A small image classifier, trained from scratch.
Model: 6.48M parameters, 24-pixel images, arch vit, norm layernorm_no_bias, activation geglu, num experts 16, patch size [2, 2], layers 12, width 128.
Data: trained on microscope photos of single blood and bone marrow cells, 97085 training examples.
Rows from block 7 of a small image classifier, named by matrix and row number. Rows with one number within an expert belong to one neuron, the router's apart. Each number is 500 + 25 x the weight over its row's rms, rounded and kept within 0 to 999. All counts start at 0. Numbers have three digits each.
Before each expert's rows are labels from the 100 images, of 14848, where the router gives the expert most weight on average: "top examples" is what is common among them. Only what is clearly more common there than usual is listed. The data: microscope photos of single blood and bone marrow cells.
# router: router (model.blocks.7.mlp.router.weight, 16x128), inputs 64-127
# gate: expert gate (model.blocks.7.mlp.gate, 16x128x128), inputs 64-127
# up: expert up (model.blocks.7.mlp.up, 16x128x128), inputs 64-127
# down: expert down (model.blocks.7.mlp.down, 16x128x128, transposed), outputs 64-127

# expert 3
top examples: smear: peripheral blood; cell type: erythroblast
router.3:486529479463528482540462528514490456494524491489520499481448534493500471510517491450465512508477481513523535497471475538532510520472480508514487512488506555524468476466454472529505477488496517
gate.0:469537482481452527509486529486476508510535496493527479490458482493550480492487563534523548454496513502500517471470496519511520510490481511528537493529504501494519462489462511521446486475515511
up.0:510454525514506456521538456509518487523479491531494538493546498510454523513486446481472429551524471508508477505534501498476459480506510505486499460513485498526500546515541478489512468523503476
down.0:519519507529508521536527457473565519489517516480497527486544442509502473516510468529525475519522526543526540541500475441481479519530513518481519526495487507498509494473504471521469497549498527
gate.1:495487526561461494508507434491518491502494508504472495505558491502485497555488467474525480512479521478537514511518473465455520562532536537444515495498497493504515522445524517509535485478492497
up.1:495481446538485489509479478509538485500497497474476499532533495500471471555504460454519517537491503504539509477500474498478530523496559515503489495485522526491506495448502524475527503518518526
down.1:538468559513488534512538517458582499463500490521487546507559519516490460517510503457488485514513468517524524479522499456480511523521483498473477502495521477514510499490518463476520505531519522
gate.2:553542506502505448479532512508511483479509463501517540478539541535510488506493480472446510491482465502489479470511476444463505532464495516476515551473472530507468505559462476495552467507541482
up.2:457482468519509519533507475476512519523443518494528498495521469486524525496462459521517494513480528528527512519501515471494473475496459519489536463547494558507482488524495518512481523511492496
down.2:524497496465488541548476507491497543468480511513510536486475487459482491446522500485514506520457496553524525500498513512555474442474472465534478515484523513510492474510458497469506515484525501
gate.3:491524476490498516566524481500516468514485513516449516503474493478504473501488474532519495512479522536516505571534452496495534494473496500480495483527489482510458516473529472482515475452507499
up.3:531505504544519477458489452480497465487501424462505465511523525522479496515495517485493477482499479469481513451515459474478509504517490540476464514467484530469491470534489493473529461493493483
down.3:489515545473478526515510560474532550506541491470526535482491484480481460488510521476499542497452503496491491481469507523535484522455450471486447490507512492520484484506500495500536513465485463
gate.4:489473517530460479486490502537524535504514504526497482522456534492446525512518518498518490523528461528513511543493499499496503461554500535495499464512523493519524499480497456467522513483465476
up.4:543521538537509520495529471481509515505534465512457552490524546527531496484473508490495547506455520478470474464506525467464489537493490493491500503496486440484509483514526518495500465473491510
down.4:499490533496529479497515503487560472490467543521451509485530511497523535510480484527526468498485513528521522551538461504455499528492527499481530509524542481481527512509495470529478501488493510
gate.5:546493501509496440501537507510522532495518450511509508494522584509445532512510504457501484528513459536503535478504489469515480482521474462501527504516499515546469493467514427477531489519499485
up.5:501508497523480544511478466535487491523512486516483506505437483510545498523473461499499540487472548504497452509450544514521520540511506543490480510494476477489531477517506550528489508429485538
down.5:559497511533521444470506481518521491509509472481492497542500551528494522506476477492493485508503520490450508523511518488442513544509542534492519500494507519507514477527490460510521480507456504
gate.6:491494490507502481537498510472477525524527461484488515481454483514522503472472493521516511479453480517502493461535487472469478502511494499489513412534462505501479503484464504518510462513468510
up.6:523486511537542544508554464518488465501516499492495478499531532476492529501490468467482470479508520498509506507495488537459496508512511533499464515449524456507485517530518451545517487530527474
down.6:447492500469554501462494506481497519510543471454542489510495502491510468438486532482485506514493520475515437521485488541523497499475449489500423509463476468482486524491510510509506521510459511
gate.7:499526495516515491477505501504461500472487469518490495516478536550510487463509477500482485556534500518503482500477519537480509516516543517557495508511453490493522487492506448531454525493485510
up.7:533509506506487463543492482506517504515536461514467511513533458496491529515515547473492495498514479449508528509522494474558530491503517496523493517458510503463507433443544520473527436501497490
down.7:533465463487545519489498497503459543495520469493499538494441498451498522453490498514523510501489497501453504477458531503527518457506494525590478520514509485471467459489496499491493516451511513
gate.8:524535535478546501520500501512513528483520490472520493507450527523530511449524507485491529499507459488474473525469532512539539495535483529536501500460495437472537478487505478496500519483550509
up.8:505489547509493449479490505484456481518531505511469464485470457516434501503524540487502469515534471502509509482491464515487503550510557524448469446523506518511494542472544506502512496485463527
down.8:530523503515535508486515481528517547488510510482546513503472460468474500494514495505514474466459516528493551532511446507527536481510487500534473501481529526501530482485504514499474497451487498
gate.9:538479540522502479486531487539494496487537469509487510483452530482465496480486513464502518541537515467471534497496513504492482488539491494504484486501493484474472512458522454415545496487471474
up.9:531496522513519489498531462480516525531504509544482516515524542525534556484503518498504477495481507535470479543519548458524512518503480511508501516506505466506514505516497519536477498465482473
down.9:494513556509543435494504479498524462512486523512482481519563553518533493523513487462516474524526503481494510531523470479503501561520533509488519530478491521509503507527517508535528485514490513
gate.10:530526537533477510503580490483510525545512473540503503527529506516503524529525498469445464516476491506506475472533530480523490511504505493507498480474459461541482537518501480481482466467450505
up.10:520470529489525449463457488521490502488435521494474493494479521523494487498460459503488520504513485499443480514508480480471486483516495531486514530521475506480509497530524523525532541510556486
down.10:495525487506472491478495532509485515474502455456483494530478510511526518482529521476507535518482467464483485465487523498503547512472505456537494500506499456499514485530483478496534512448488504
gate.11:500491528519532515462523500501539480517496472525498537465531503547452526515476555523484502501511516487495475515479486517506489529518495499433492466458461464524488490490539512481483484516464523
up.11:462523473519490518528523460476463503472481518520480465527500488468516470515521489458490531507487529523503506512500537477514533520476502553525516512530519505515518505501508487492516534448520490
down.11:485483456529512495515475468470487482535521496516458485518498492476512519486511503524536457483503501509482512508531483499429496508508478528468525476506518532475452488479519466481566455528517476
gate.12:518470524508527504507557536492515474485506517529495499496487530517548548500455473491487547481454522514469484539505473525490460508486457506468517563510540506497497500509488488454497456521505466
up.12:530535504507492508486546522532501493468500446502470482551515504519484506539498498479442500551491463467535539487532493500481519495503463454521535483512538474517429488480505464436525481507449521
down.12:504478458511486498489493500496476469477503459541470469500509477482497518509492529537510461477545562525459486506535516466477516537531531511525532489495516537460447470500474515515481486508538481
gate.13:530505542506441486493529535532462512482484494518486472507496518522527465520512490477462518472485475492479492455501481504487512512472497489520531563482487494503505476529495503510523523447518494
up.13:530481514536477486494449512516503469493543466523499469539523540508507463532535484472471539476530469491483527478523478463446516536510528516475503514505505502500489524510493427515498471524533466
down.13:502517474517500464499540489482500459476515506498474460494517490526515479515469523482481489430527551474488508507495459475478511575531546505510532506512502502504519519469472511515455495495487517
gate.14:503475514530506519520507523489490469486446539536498475482481495507459542534486509520509519499457460534494511520520510519493502510504541530501544487542494491519515547496488504492454470489512518
up.14:536461544510528477490498432540475522500525473479474513530496519496516469501485491481504456522524541496499497528466528457503521531537472505512460517473473480502503479521515504492519540491482513
down.14:515523482503478520478482557504487544528515524510534508514475513440473508515509534535481513467437525498503477471521519499515490467469469506545519474491556516484489459510491494500503506497479460

# expert 1
top examples: cell type: lymphocyte
router.1:476540466558477508456485518504473506527465483478525465515502522530479495493481509508473512519490504480484479469505527464515528463545501490496536457468479529537520493513508518535489519480486523
gate.0:499520556520526463479505465528527506533478504532487543502517474519481472497492491501469562544541440518443503496483511496491529512525528521453507488498465479512516501546560510485478471513480531
up.0:492569508518497478474526436551542509506498491488514516493510485521506494506463500512468524504496468501502528490450497479517530517505503508462498517470477509530505492524511513510489524530485551
down.0:476512525513468541508501525479526486495512512503482489501494477506520457517540488494458532509512537514496496523521494472501496533456482520468527439510540481499471464504525466510513492495508495
gate.1:537493526521546505496529525421524488477483500498487476464465513505462514461497521477524491511472508507466495492515508487463507495467518468505526512533494521520501489523458526527500496454531501
up.1:524472513522526550472515542441510472466474490484503466499466498522475519487486511469517478512453503489489474483516508477461530502486521468538512491531475516531502469509457557522488532450512510
down.1:492520507513510511473499521541509494515524468448518454475492490533502522503508492532467514502542528476485530516505475525502499501480524481471486483484514499487454523503504450494541495516483531
gate.2:497495502510488495501486489502525469498489554539490568480536500512492506537516511493484530465505459513496521503502468518481487511524523538429498492501495518511509502525527520458476405517493490
up.2:512496499472531463520541467508495538484532437506512491522487543472522498483517466483480481524491499486466512481517505520515473519463478460531477539498505481482458488509477463508537537496509526
down.2:508486496485491538538484527552483461520511518515470508528476480490494509536489452484521560511496491498498532498503528529503465491457529465481485494509516477496467531477486466450516480501485486
gate.3:543502490491535462467494490456475472472481473489498535512499518510468486509498492447497535480475460468505523476517519464495540501488510488500486539509504513535474472541455529470515520503496533
up.3:482537492496509517498552516498506487496496475497516434481451481509503517481488473525491455500489506520503491480497496534446487516502524498514518458542492476470469558474496466529497488493506535
down.3:489514506491506486472540498481524501486541504481528482477496525464455517500513538489471513501503522509489505505539476522572509514428450491495480517501507535557448497503459520493532512475495495
gate.4:489534503498472491453527492517516566499492471492508504489526486509456436507471528523451481512525537506479499495457523491502512495524517502499509518500500504492514465496537515526488522531490500
up.4:513491554489456529506485510510531541488492506522484490507544484499497414505482504498511533537539504527449475517463484487469522521503508512500509525531473508507529454497542520508482472508528473
down.4:482461519473466533497469546522512502493505504517496494472504480507495492542543497477466510496496543486533480511504467508526488497451487499475507480486548511529474468492490493493536490513495471
gate.5:509498478513519467495493497474510521513504460507516491495538509504506491484482492470522548472441492503477499477496527474459474502496508493510514521523506484503509470503434476531510472515504531
up.5:490552479487480576480527511535510466488475513494498488504475475507468506536488493518473438524517544506521487516490517511524509485522504514489477508468493502480509522484542514504498541487483496
down.5:496516472460490493466488509525476508490496519497541496501497530481520508488515520484497484507509454533500477484528487509550504490485475466493475487500530541544501515494472542516491488524510503
gate.6:532457526503491510533549478476514524433523522518466515508514518470498487527500442477518509457518517536509503516519468489468497525480467486502504541530542489500485490522511459501496487441530447
up.6:471478511534478518519496503472516533490449501479532491537514466543505472468483451526478492490491512537472486484496501472460517485525487516482531479487488538515535505515543453519479517492547456
down.6:517534507495493515541474515455463503506499517489494513488518476497530506467493500516538508537472477531501453480512488462465487488479494491530535507541473478438537484488475538538466488481517479
gate.7:470482504505488500489504540444501544510492552504515514504571479490493440519488525521499508485486495517497464501501494483494453493488473485507505490567492499478524501487523530504503507475499441
up.7:520493527497522448496503515516463471499498460496507498528454513522511538493499531505479547525516495464476494499515498517488557502513509464508482523455507509502475513521489485468504504499518514
down.7:497493528541501509471515495462484479490520514494498528495500540508513490467524477482510519573498446551494461430495559462478458508483492504476509517551465498465512512529476491491506469518539516
gate.8:510514500471510482524499478498511515471508524546495516471530527435480501529516472477499492536503514502498509524512479523504456518440492516518500548492507487458503487461494500479513470511503464
up.8:460547466515482503463489528487480546525475494467538479508544467486483549498493506464505531533479510487520473494490534494526516494490482499537517506490497535473500475482511497506518505535473515
down.8:484527482497481495508480492487496512432506514493488511476493544474516510540537479463486481535484466544510513518492529468509489519487517520520506481494501559514499508518474564531471498481542524
gate.9:520513485494510464492531461503524503496486469494501501508542520499507544520496488492515483522460522502500504481528502510513503486458513510533481513496499488524497478493458440494537512428471534
up.9:502473526482506507515479529478501512482524542518481503488473516492480444480534505514496533489544470505487512518507481488467483527522472479458529504509537494514458532511520534489497460541552471
down.9:536468491495521498475508458464547494497508486501469552503486525450495464476495525453547471518505523481492498515489500484474508537495490525494490491516534504559493458511476502494519508512496510
gate.10:493516479495495495506498534472490471520475526522521484483587499502541491499494501468537466512489481499500522484501482455470451497466493470505515476510476501478497507460468505539503521560449527
up.10:501486513501512510490513492501463492481492490497494511539415486479498475509508482508487524521473516507505487506487514537480545492516523519508504533508502511499507478528526511467481495409525508
down.10:513518448510496522464481527505486488471499531507516505520477542438525467475526489474483510497488479516475480481448547498493469507498505465547502497477516509463508508519516505499526556487539534
gate.11:541476508452488484506521478465523530457484538545492514478526510485463484523508470515506494484491521540556508525514454495481505515453488483486507551539498498475517497489472524502504488494509451
up.11:459539470499466513456554509466507519501489522497539519502548485559483487468488508523478453503510532521551467493517493461503537466510496497481528485491470508518532503489520495532457497506479472
down.11:467505476473489517472480515521463468484506523520475561528534518496545478479506484495509483512543510510528452485486541490502480460508517469526501504497531480470503508536514464500479531535503471
gate.12:539518461521484499489518498534516483517487482486527487497496480492464511466477481509496524524508492475459516497480503518515457477489513493508496493477484473506433518494504443500535532564489552
up.12:506473476493525502520514514473494456511493484508514494460504500473457529486490518462514453507491497451503507485481489543529415486461503470512464505493521478504426531481483477494507493539470503
down.12:518493510530539463526504452516490474523500446473505499501455475533508570476454480504526471492515473501483513491528516506509522477533533560488488527502424475481504515477483488491506479493482514
gate.13:518517468526506478491526486499466497499526445498511521497518514493512549464498500523521531461482444464521490485484502481493523472514499474504487497487486493476486476505476497501511500502474550
up.13:466529502486508508456477493526532501488465509487500472507482480504482454520482478488454455500506568517508459503478514483508527498509521535509518547449464520482546525540531514510506513507526499
down.13:508528479473484496480487507480466507477508504506524504472503503466505495478511521519513481497526458559491477452511498480535493491464438503497486494508550531538455489508467521518493489522555505
gate.14:512507525513503469474479493488510497534478485510471483511482505517466482487464534523502574501558507504460492500518509520468528493520541537455494491486471518528519518526549528502504498500492508
up.14:487524518522498492466486465506523502519512500506475509507508494503505482519480506514490555507536543505466488512489520502462531500526521529476485480490483511505516462517537495511495525490494533
down.14:481467546511480541540501548501503489494519521482473492477493458512498499527528485503477538490510509515520496522538484484502470485478489507462525479529513439471475466501504455488512485517494438

# expert 11
top examples: cell type: artefact
router.11:528459529522539506506567522497516528491513495542516520501526494503492489489511497511487542503514490534504526521468474477475484513540499462509506532528512498499448493521511485484465501533513499
gate.0:495479501511531465492485482476504473567474544523521496543506502512505478500487502522515507466481496470511479520454500497484500521494506516474513532490484526502471499514492559470510460492490472
up.0:504520516476507499519527501531479503447530484467464539430461514488513539471510516502465490511508500510485504511539512540512490493491492482501473439502535467489485525482538467498515514489516556
down.0:521531472536532520514508487445516472480470521483478464537478490473529504505539497506501500496451508547497511521539483463475517518503463496507495502501516486493470477518486491469512494447510491
gate.1:513563491504502480523494510500472460489464519534489501454520513501478520549518511478545522481444464528493487480494512472467466520487498478470528510542513537505469527498495521567494499529516475
up.1:504567473513519474481515516494469470472484511506495514466540495519501520508535508475518509468474473501519481472506511479471469516517517463486518521527512550511477516507490541557499480513518461
down.1:483501488482469509450489505516497514497525512520509478536488560459496442517542506444485473515491512481533454491509526491525505448500496466544484478499512507482548508493500502478545554496493480
gate.2:490509532465510525453513515517553562486497536482508520512502532521492506512475507515464456483504490516478514477518516473521497515472473494542489488501529492508545498527524491510496513472478500
up.2:449511511472518494454510503512488471521494571491477481525533496515473485535520503505482465489495493476524458506530497492492481476514477495480459547487520490503475560494524506478502522508472463
down.2:508472519480528490556515489477523468501495489520473515523527524492506495502512435496515513492541496457500539503499504504509537533512528529472489560530478450468518497498502449468482464535484517
gate.3:472473508482503497503510476492516544510527511524500509531483497489502468465522492514452495475524533449503508474489553500482532554531513502509508520486478486474512485552496506467497480517496499
up.3:468505504555469504508488533497465454509488488488473455496508485520484490484500533487486493517510478473478491499529509495462460510510486487454497480490508489494476540497545479525513505504521537
down.3:496490485486499502477504501550525519522519508507475486529500528513512494520532508495488452558466484536446493484521522483533484521520511509525522495522479481518478496460490496467484514458450498
gate.4:479494575466467504526519534502503526490480545494550501502487498531506457488529477522476526520494474497491496459443488476497510489489495491502540510515458471537548510463526515539511537495500502
up.4:553492512471451475487513510519522500508513484549465487524516455491477508527540493468456466498545437503522573532517493513540518505500548457494472556498529517494513527453521510448487488507498493
down.4:506479492531524497521473482538491426521510502515473489484502504490520514515458498551480494488472489471449523490478492535478478540523529517514520491488497516490457504495507484502524500515483512
gate.5:486491531470517521456533535512515522489501548495535495504492514505505514496464516541491446483520568523504491498486476474497458440466487462502538549479500535513507500494480522502494525481489487
up.5:493489541511539507447509521508503482474516490495516476485522495547470464503524504488481449462508475479542486483507458486495500527494477514489468530456479499490520498520505511535476496511462491
down.5:477467531481548439520455487474516473515486510528491543489483508493455436495499512484508507543552513497490476529478507502549494527504497543460477521464485542551484516505510517477510509545514486
gate.6:543523473515496497483498518475480483473474504530471469495535517464497532556514504487532497502441470485536521511517466470454471492455495473497472485543538513522487515495478547506515515501499482
up.6:488475569479479498503516497516517530531531525489510490510491497533502462469471466519479507536541552519463497498476518509532494495521507506460510508484489434519543496506529435463490500500493514
down.6:502500501513521464558512503493509494517500510507497504489531470510526521478510492548537554489497522537452525511518467526488526549485523494506521516506492491515481500499498513506435467446492499
gate.7:461548513529518485469552494481472518552511516488513480504511484527480498500492536520467508490502478503481501453496507499496494483526511471489513489521509502465454552481557500490495475490500480
up.7:514428524515522503524499526488502496463493496471516542471507514520504507474477460479533504504500520539497468525481506485507474497482480532488465541489456472538465483541478508508477532534547507
down.7:526548479491478502486531536453514560456490455508529438469475499455454482531535550516461483482475509477491489478521454514511482499473497506531515505483502540519485494495449503548508502463509464
gate.8:531438558513470511499526500513539484518475488524507485509507512468518472507489481506525509546515498498436530516472490507486480510506499507498438507486500453510485539532542471469497537499513515
up.8:527521501516440502489502510493505470492460494527452489482546491473520529545480489486503466510496522523502491498536508474461472481493521485491491579505514493495480501507495496536474517515504471
down.8:507503542458491500520528468544500490489477504502491511480500524476485484503475526532514492487490542534484538546499481533495516458488467488491500497492507475569478500492531511509514523469514518
gate.9:528485527462520493536486494547504485473538528521512556480457493496524546457516519476536504539494509524530517521443526499514500540517516507487528463508490478480494530487523475487481424508496535
up.9:449534478493514505537475504502521444514529541508477452440497474506514522508493543523540494428485506482525522517505464515522477532468489496480487486525498530476456518482473521514501440502487509
down.9:519526496510490510486479522495526475493432545578454491485488533456500435519535466484473490544488487507502498490526505474495455523523514483510542481523544516491500499489460501491532515492497493
gate.10:448483550499514501497515517524532467529506507507454481494474518518499518496462516531479481501505492517461529516536514515504451496499509502436509482505530455497459556515582444468505491533508537
up.10:463483523466534462502497483500525494494494510514452494530468517520497485473526494513447510505541472439484502505526528517492503526520552483497500470483503483497470523491543476450534507499534576
down.10:458454465492503537484468527506504474511514503511505459534486522500495521519502529461552458533495472477508498456515505472529500513524507521533493492465507483487528462457491520467482500464454449
gate.11:516516484508527498465520526518538506540517486492481475487519518478481500571466516506477493487489520525522518496528463500514486443503471491478435523460516561469496500489490510477499502488467466
up.11:484447514515524497516475486552451511485459521487518522521493499515516509454514496485521463516499455516492515521453544504504479505505522532522518461489483440539538491516517478529493502505533527
down.11:529469541470526463505473453491507545524503533489476519498492461482472541458507468533478525513465512510465498543480517504495537495486522496520522503548493484513511463503478548500521500501520518
gate.12:485538515491511499479463536501530499473513521477526528461475536503476501508502534504505510473452506468537509517481451494503512508485497498464505491443499552523529483464483576554493484478486500
up.12:485520510527505515540490476487453482532503503480496481522509503487511531517452458507526457530526478560482492502524527505506464466490512547550489514575449494475499483496471486453487524534507489
down.12:518508491533523484499502465454524503485502462466506470482485531506445478477497537478494505500492459478502515484510490508491520512505516490517462538488506553529470479501494579494524481464520525
gate.13:503490524497542472491462470567501501517486474460528549511493525522475499470445473516518511497478492532481487483460496509507502515464490545494496525477463469534488475536526474552488484516519542
up.13:499490518493519461498514467516504507493463485490530515515545479516488470493474488488490478478486519516516485499477493463481502517499505534504486557474468470542542510522488482556459534525509511
down.13:467509467494491508520518485514504461478507535536454493502497498497531505526499473504516458530582479508497541535566508503510470503497533467525550472542553490485473536452501489496471499496518502
gate.14:505498551547519479508483488503484500483468486513501490469472497544505559458471531556501517475525513501468479505473499502484543534528513519478495521485446444494498491550527502510482450505534539
up.14:442520524479517500483529508536508479516453544494521563485550509502487438549495473464526477527495482535522472518530497477543470479490498509497501521510521515511537533460522538478491537501466479
down.14:478514489480569482490497483528476452529477488523502505531513460501519515507522526489519511486540460445502468508519519560529516501492514506524449493489490527465462527506531515462509481532467501

# expert 4
top examples: smear: peripheral blood; cell type: platelet
router.4:486502531487497562496501520518490468499493508484515507512489502487478459474513481544481457544547543471470487479489491544443465523472467481471452487477473469472455525532518486491509522532518507
gate.0:544462504521529470502487450509512546475492491501511534529508532513529532502481475447528523476522524516503493523525498444528513490529536515560505546512496489541544444495467495502470497466499483
up.0:508528489500483494466485484481521511498492496482518501487506498509533485430506468481481477529499494532476504452459556494448482528505533500534506512556478515490531497551461511520523501537583507
down.0:509510545518487508511507523519508487434512533448496502436481488501458517472539492512506541537479467519489519514511490524481488528481447470447503508492489532458494511496535551495502503500523513
gate.1:501475484503567478505488491483476512504536473508471509514492562475500523513477478488513540463466512520522531539507494508503535518504484530514482509516503568506480466515467537472504493449476475
up.1:517498524505534520486494489474508504520514522500520523501521492499505491495487518522548483515465535551542514491542502481514468535518492508475479503509529471483518487510498500496416519488499461
down.1:495536510513452475538495484498505518464472537545446484482503531470475487544530507529500504550535477549522510510515466499497498528495519489518562482504496489517466515518507491535482527481469524
gate.2:515495462534531518466552471526508472508539479474495478503485545522452522490466535519504477489503547488487487522540495500476527489480500466479507484518484504480456521508446478535515520465513505
up.2:520472496527536497469503479487535494484539481497515493511483529527473471496528493481491458479530534468531459503518468495482540527523485469502496495484534544497476502515494480517484504481481540
down.2:482532519516510476545482478541487493487505481541522455501506531511493529513508463492514502473499483488484549513543430526475506540509535506520496506469478516478514516476508499526502491495473503
gate.3:501507513505498560480483507517508471488515503491529504473487504476458493503465531534563484463486551464519460509485453481483529531454483512452483491465488489532485494511457488526494524506475491
up.3:513466498522543531476495476491556495464532512496493510480489537535502505445493496477514489524506533524509513514526504480498511538496462491469496493479501500504492518523555520526537521487515526
down.3:468521505518485513526516438509493508523502502513530494533539508469471526561479534504509547447488498477520522535526456517465525532501502533477513489475479505509475534492553488525521483508482488
gate.4:518469531532554472487524499467514545507470538529516530496535522492488522477470467501521497502492508553514452522529448478506539496518495513479516515534462513535535484510491555519473495490462459
up.4:480494512497567528478546504469514488488484496496534483549528476522513485476491441511502470502528479509511441508496477504500552504491485495508460522455448499496506526530493545507462556498460526
down.4:478483485499518527491469487535550471497522525473465463472475485481553544504443509529557508504492563501503501521524474498458519503497481518479518457498498510479472493460508494505516511494516520
gate.5:515532503511504490500512467488519516515548459508519509524512495506456479558502541484495508544518523507509531474503458461533534513517526551436482485468486557552485463468482521514488477495477487
up.5:484548505468497546511490556478484507497527478477549473477502484530490466537495517502480531535498509488527484472476496501516514487478464471454447482463489537550472522500506505507513498515505513
down.5:511504456495470495549488477469500487492493497508481487515511516430520496490523513513504492510483527539528520527528482500472505461499488487532512515533575474515461448488466487486494538507531473
gate.6:486559515523492523513478503521493469514485517508503513488482514496488500531489523517531499483476465496474486488489478485499518512510490503459496477496506522519493508486495495540499486494472453
up.6:491466463467504503487511478503505500464525500512468489510503515466527523470508497482506466491522552525552543528493495534492475489482500506535510536511547467457483514499487490480498533509526525
down.6:511490539506519506514532455515516499527515501486499522509531537472481510537487522498516512480463517447509528549460482478467522520534520519459494512478471477529483496481546476504494475488474518
gate.7:485550518499471550521489542500499509525520514480523531472530499471459478535497535530515525477459498464492495455482457491485504529463472479464476469493496497533476501529491504517513500499467511
up.7:493554515509462501537494531494442502527492515524523509469505481503477483547500515508482519481480460487458458466473488505513494506513502493491505475519494515511482486486459511513488484513471470
down.7:491524472471520501482457537502498492477481490489509489497432477523533498466514453512495479532557465523478473448508521516513484467497484487491494476520494507448513489503452513504486515506539517
gate.8:479497421477513538457538503518566547497483488506494499499532481532487529486468491530497470469486531547517508488546478497490481466481453522532522483537486500516501476524518491498492499520507492
up.8:486504531518482478505480511498453456536514521528491464538506528479526484539531510492496500524527511476528484525456519495516510525536549505489529516482510499489501474484494512467473496494489496
down.8:481538479480451525517504518509497520500472505501505468522490473539499498482513487494449536492514493483527495485536500506482544476505496447503517471496461516516495517498545495521506518481529505
gate.9:533522464524517495510518463491505496496522510540463505499482532474506547515503497508493498506473517542520528535513521463543536502505496560487555522502517523493486487517484480500524453451488464
up.9:555474527534466483486498515519533502477498498483482545521495537533483507498504493491539526446515468482522497520466500513492510526558513447480500471502525499495516481471494524508474519491449537
down.9:510507498505471528453494498467482522488518481455510503523472520539483486535501529506518478483483513519497483488475509432507529509518538510479507489498458527490564486516469537518455499474531484
gate.10:532548551540483510498496505489482532498501495491524502471499477520422474531523495478491528514490473482454478473466513463496544501540495511451492513489487518524531471487502507526491482500488492
up.10:564516538532504517480498511502488534470536478470524507449487516507446507514505525514539529500479485499479535473495479467506566505522472505490469493477491502510506441489508478531495494488452513
down.10:468533515488465478514469549488478505540503490520517501485472471535512465470526487485480476486529461499507495471529502475562485496473494479470477491508504555501521508480467519521463486526491515
gate.11:522524501477525501501549505432503491495491493515508487518521468487496476524531453475458522541508440497453505482511474511522530508494473534497521512529484545480516478514457530495513485484534475
up.11:526523473457547498520514509473519472455517492494515519502511489435514467509529454511481520516502467497508530505511478496517508509479445506483468529500508536444465464546462516496504492513516500
down.11:488516508505501457473521486505503486503493496525488530518488510499537506536518496506443470505510474498477521467511509504550484516511525547516501464506486526525483526509496474502486479495492539
gate.12:508475531538482437498534461519498512511490466501449504456513508520495529498485513514503542454518527510473511513520496508472536534518565492454519538505502518480482480504498494505520437472505503
up.12:508524466502555512465440479481489474469462522493509515548501525523503500503500494463523483544479507532506476550501520465502488498501475548532525527489483525482518465503502535515460550515493459
down.12:516507517545532510500499491520528483465516493532497520494480525490523491502494512507534485527490484514462463503502528497491501512519503548506507464521501500473499466467481472467509468468463503
gate.13:492514521519511547493476492537512452490503509498522529487488529500485483472494544527533506513497546485514462537479491491487523546481481463455476479465477502521487524513501491536473538506501519
up.13:528493524528596517458496490502521491469532498480487503488460561510465488465512481468529509541501525504538512524511515491496514567509481487453502506493494504506498508519511506530514519480506519
down.13:452537496510487488535499447526486512524487510518515481517557499515490506556495512486516555470494460487515518536531465542485488524514493513497506474457482532508494534494565491524509506519491512
gate.14:512496483543560532458493489485512481498545472497492469487448509532474502491500514475523497530524542477512487499493507487502559546517487488454483471502508526529486493511500522532487498505477527
up.14:502505456539549538459513516514504467488562473454518472460456515514471496489482513484541514490499553490499485498507503483490516512494469465477477500475523526534461514510466500545524503512491519
down.14:486510521514495495557509480558496486481492470516524495504504503517486541537521502472514525484477465497501530519542475547492502546517525496505484496459482517489511526467509503517501459497483493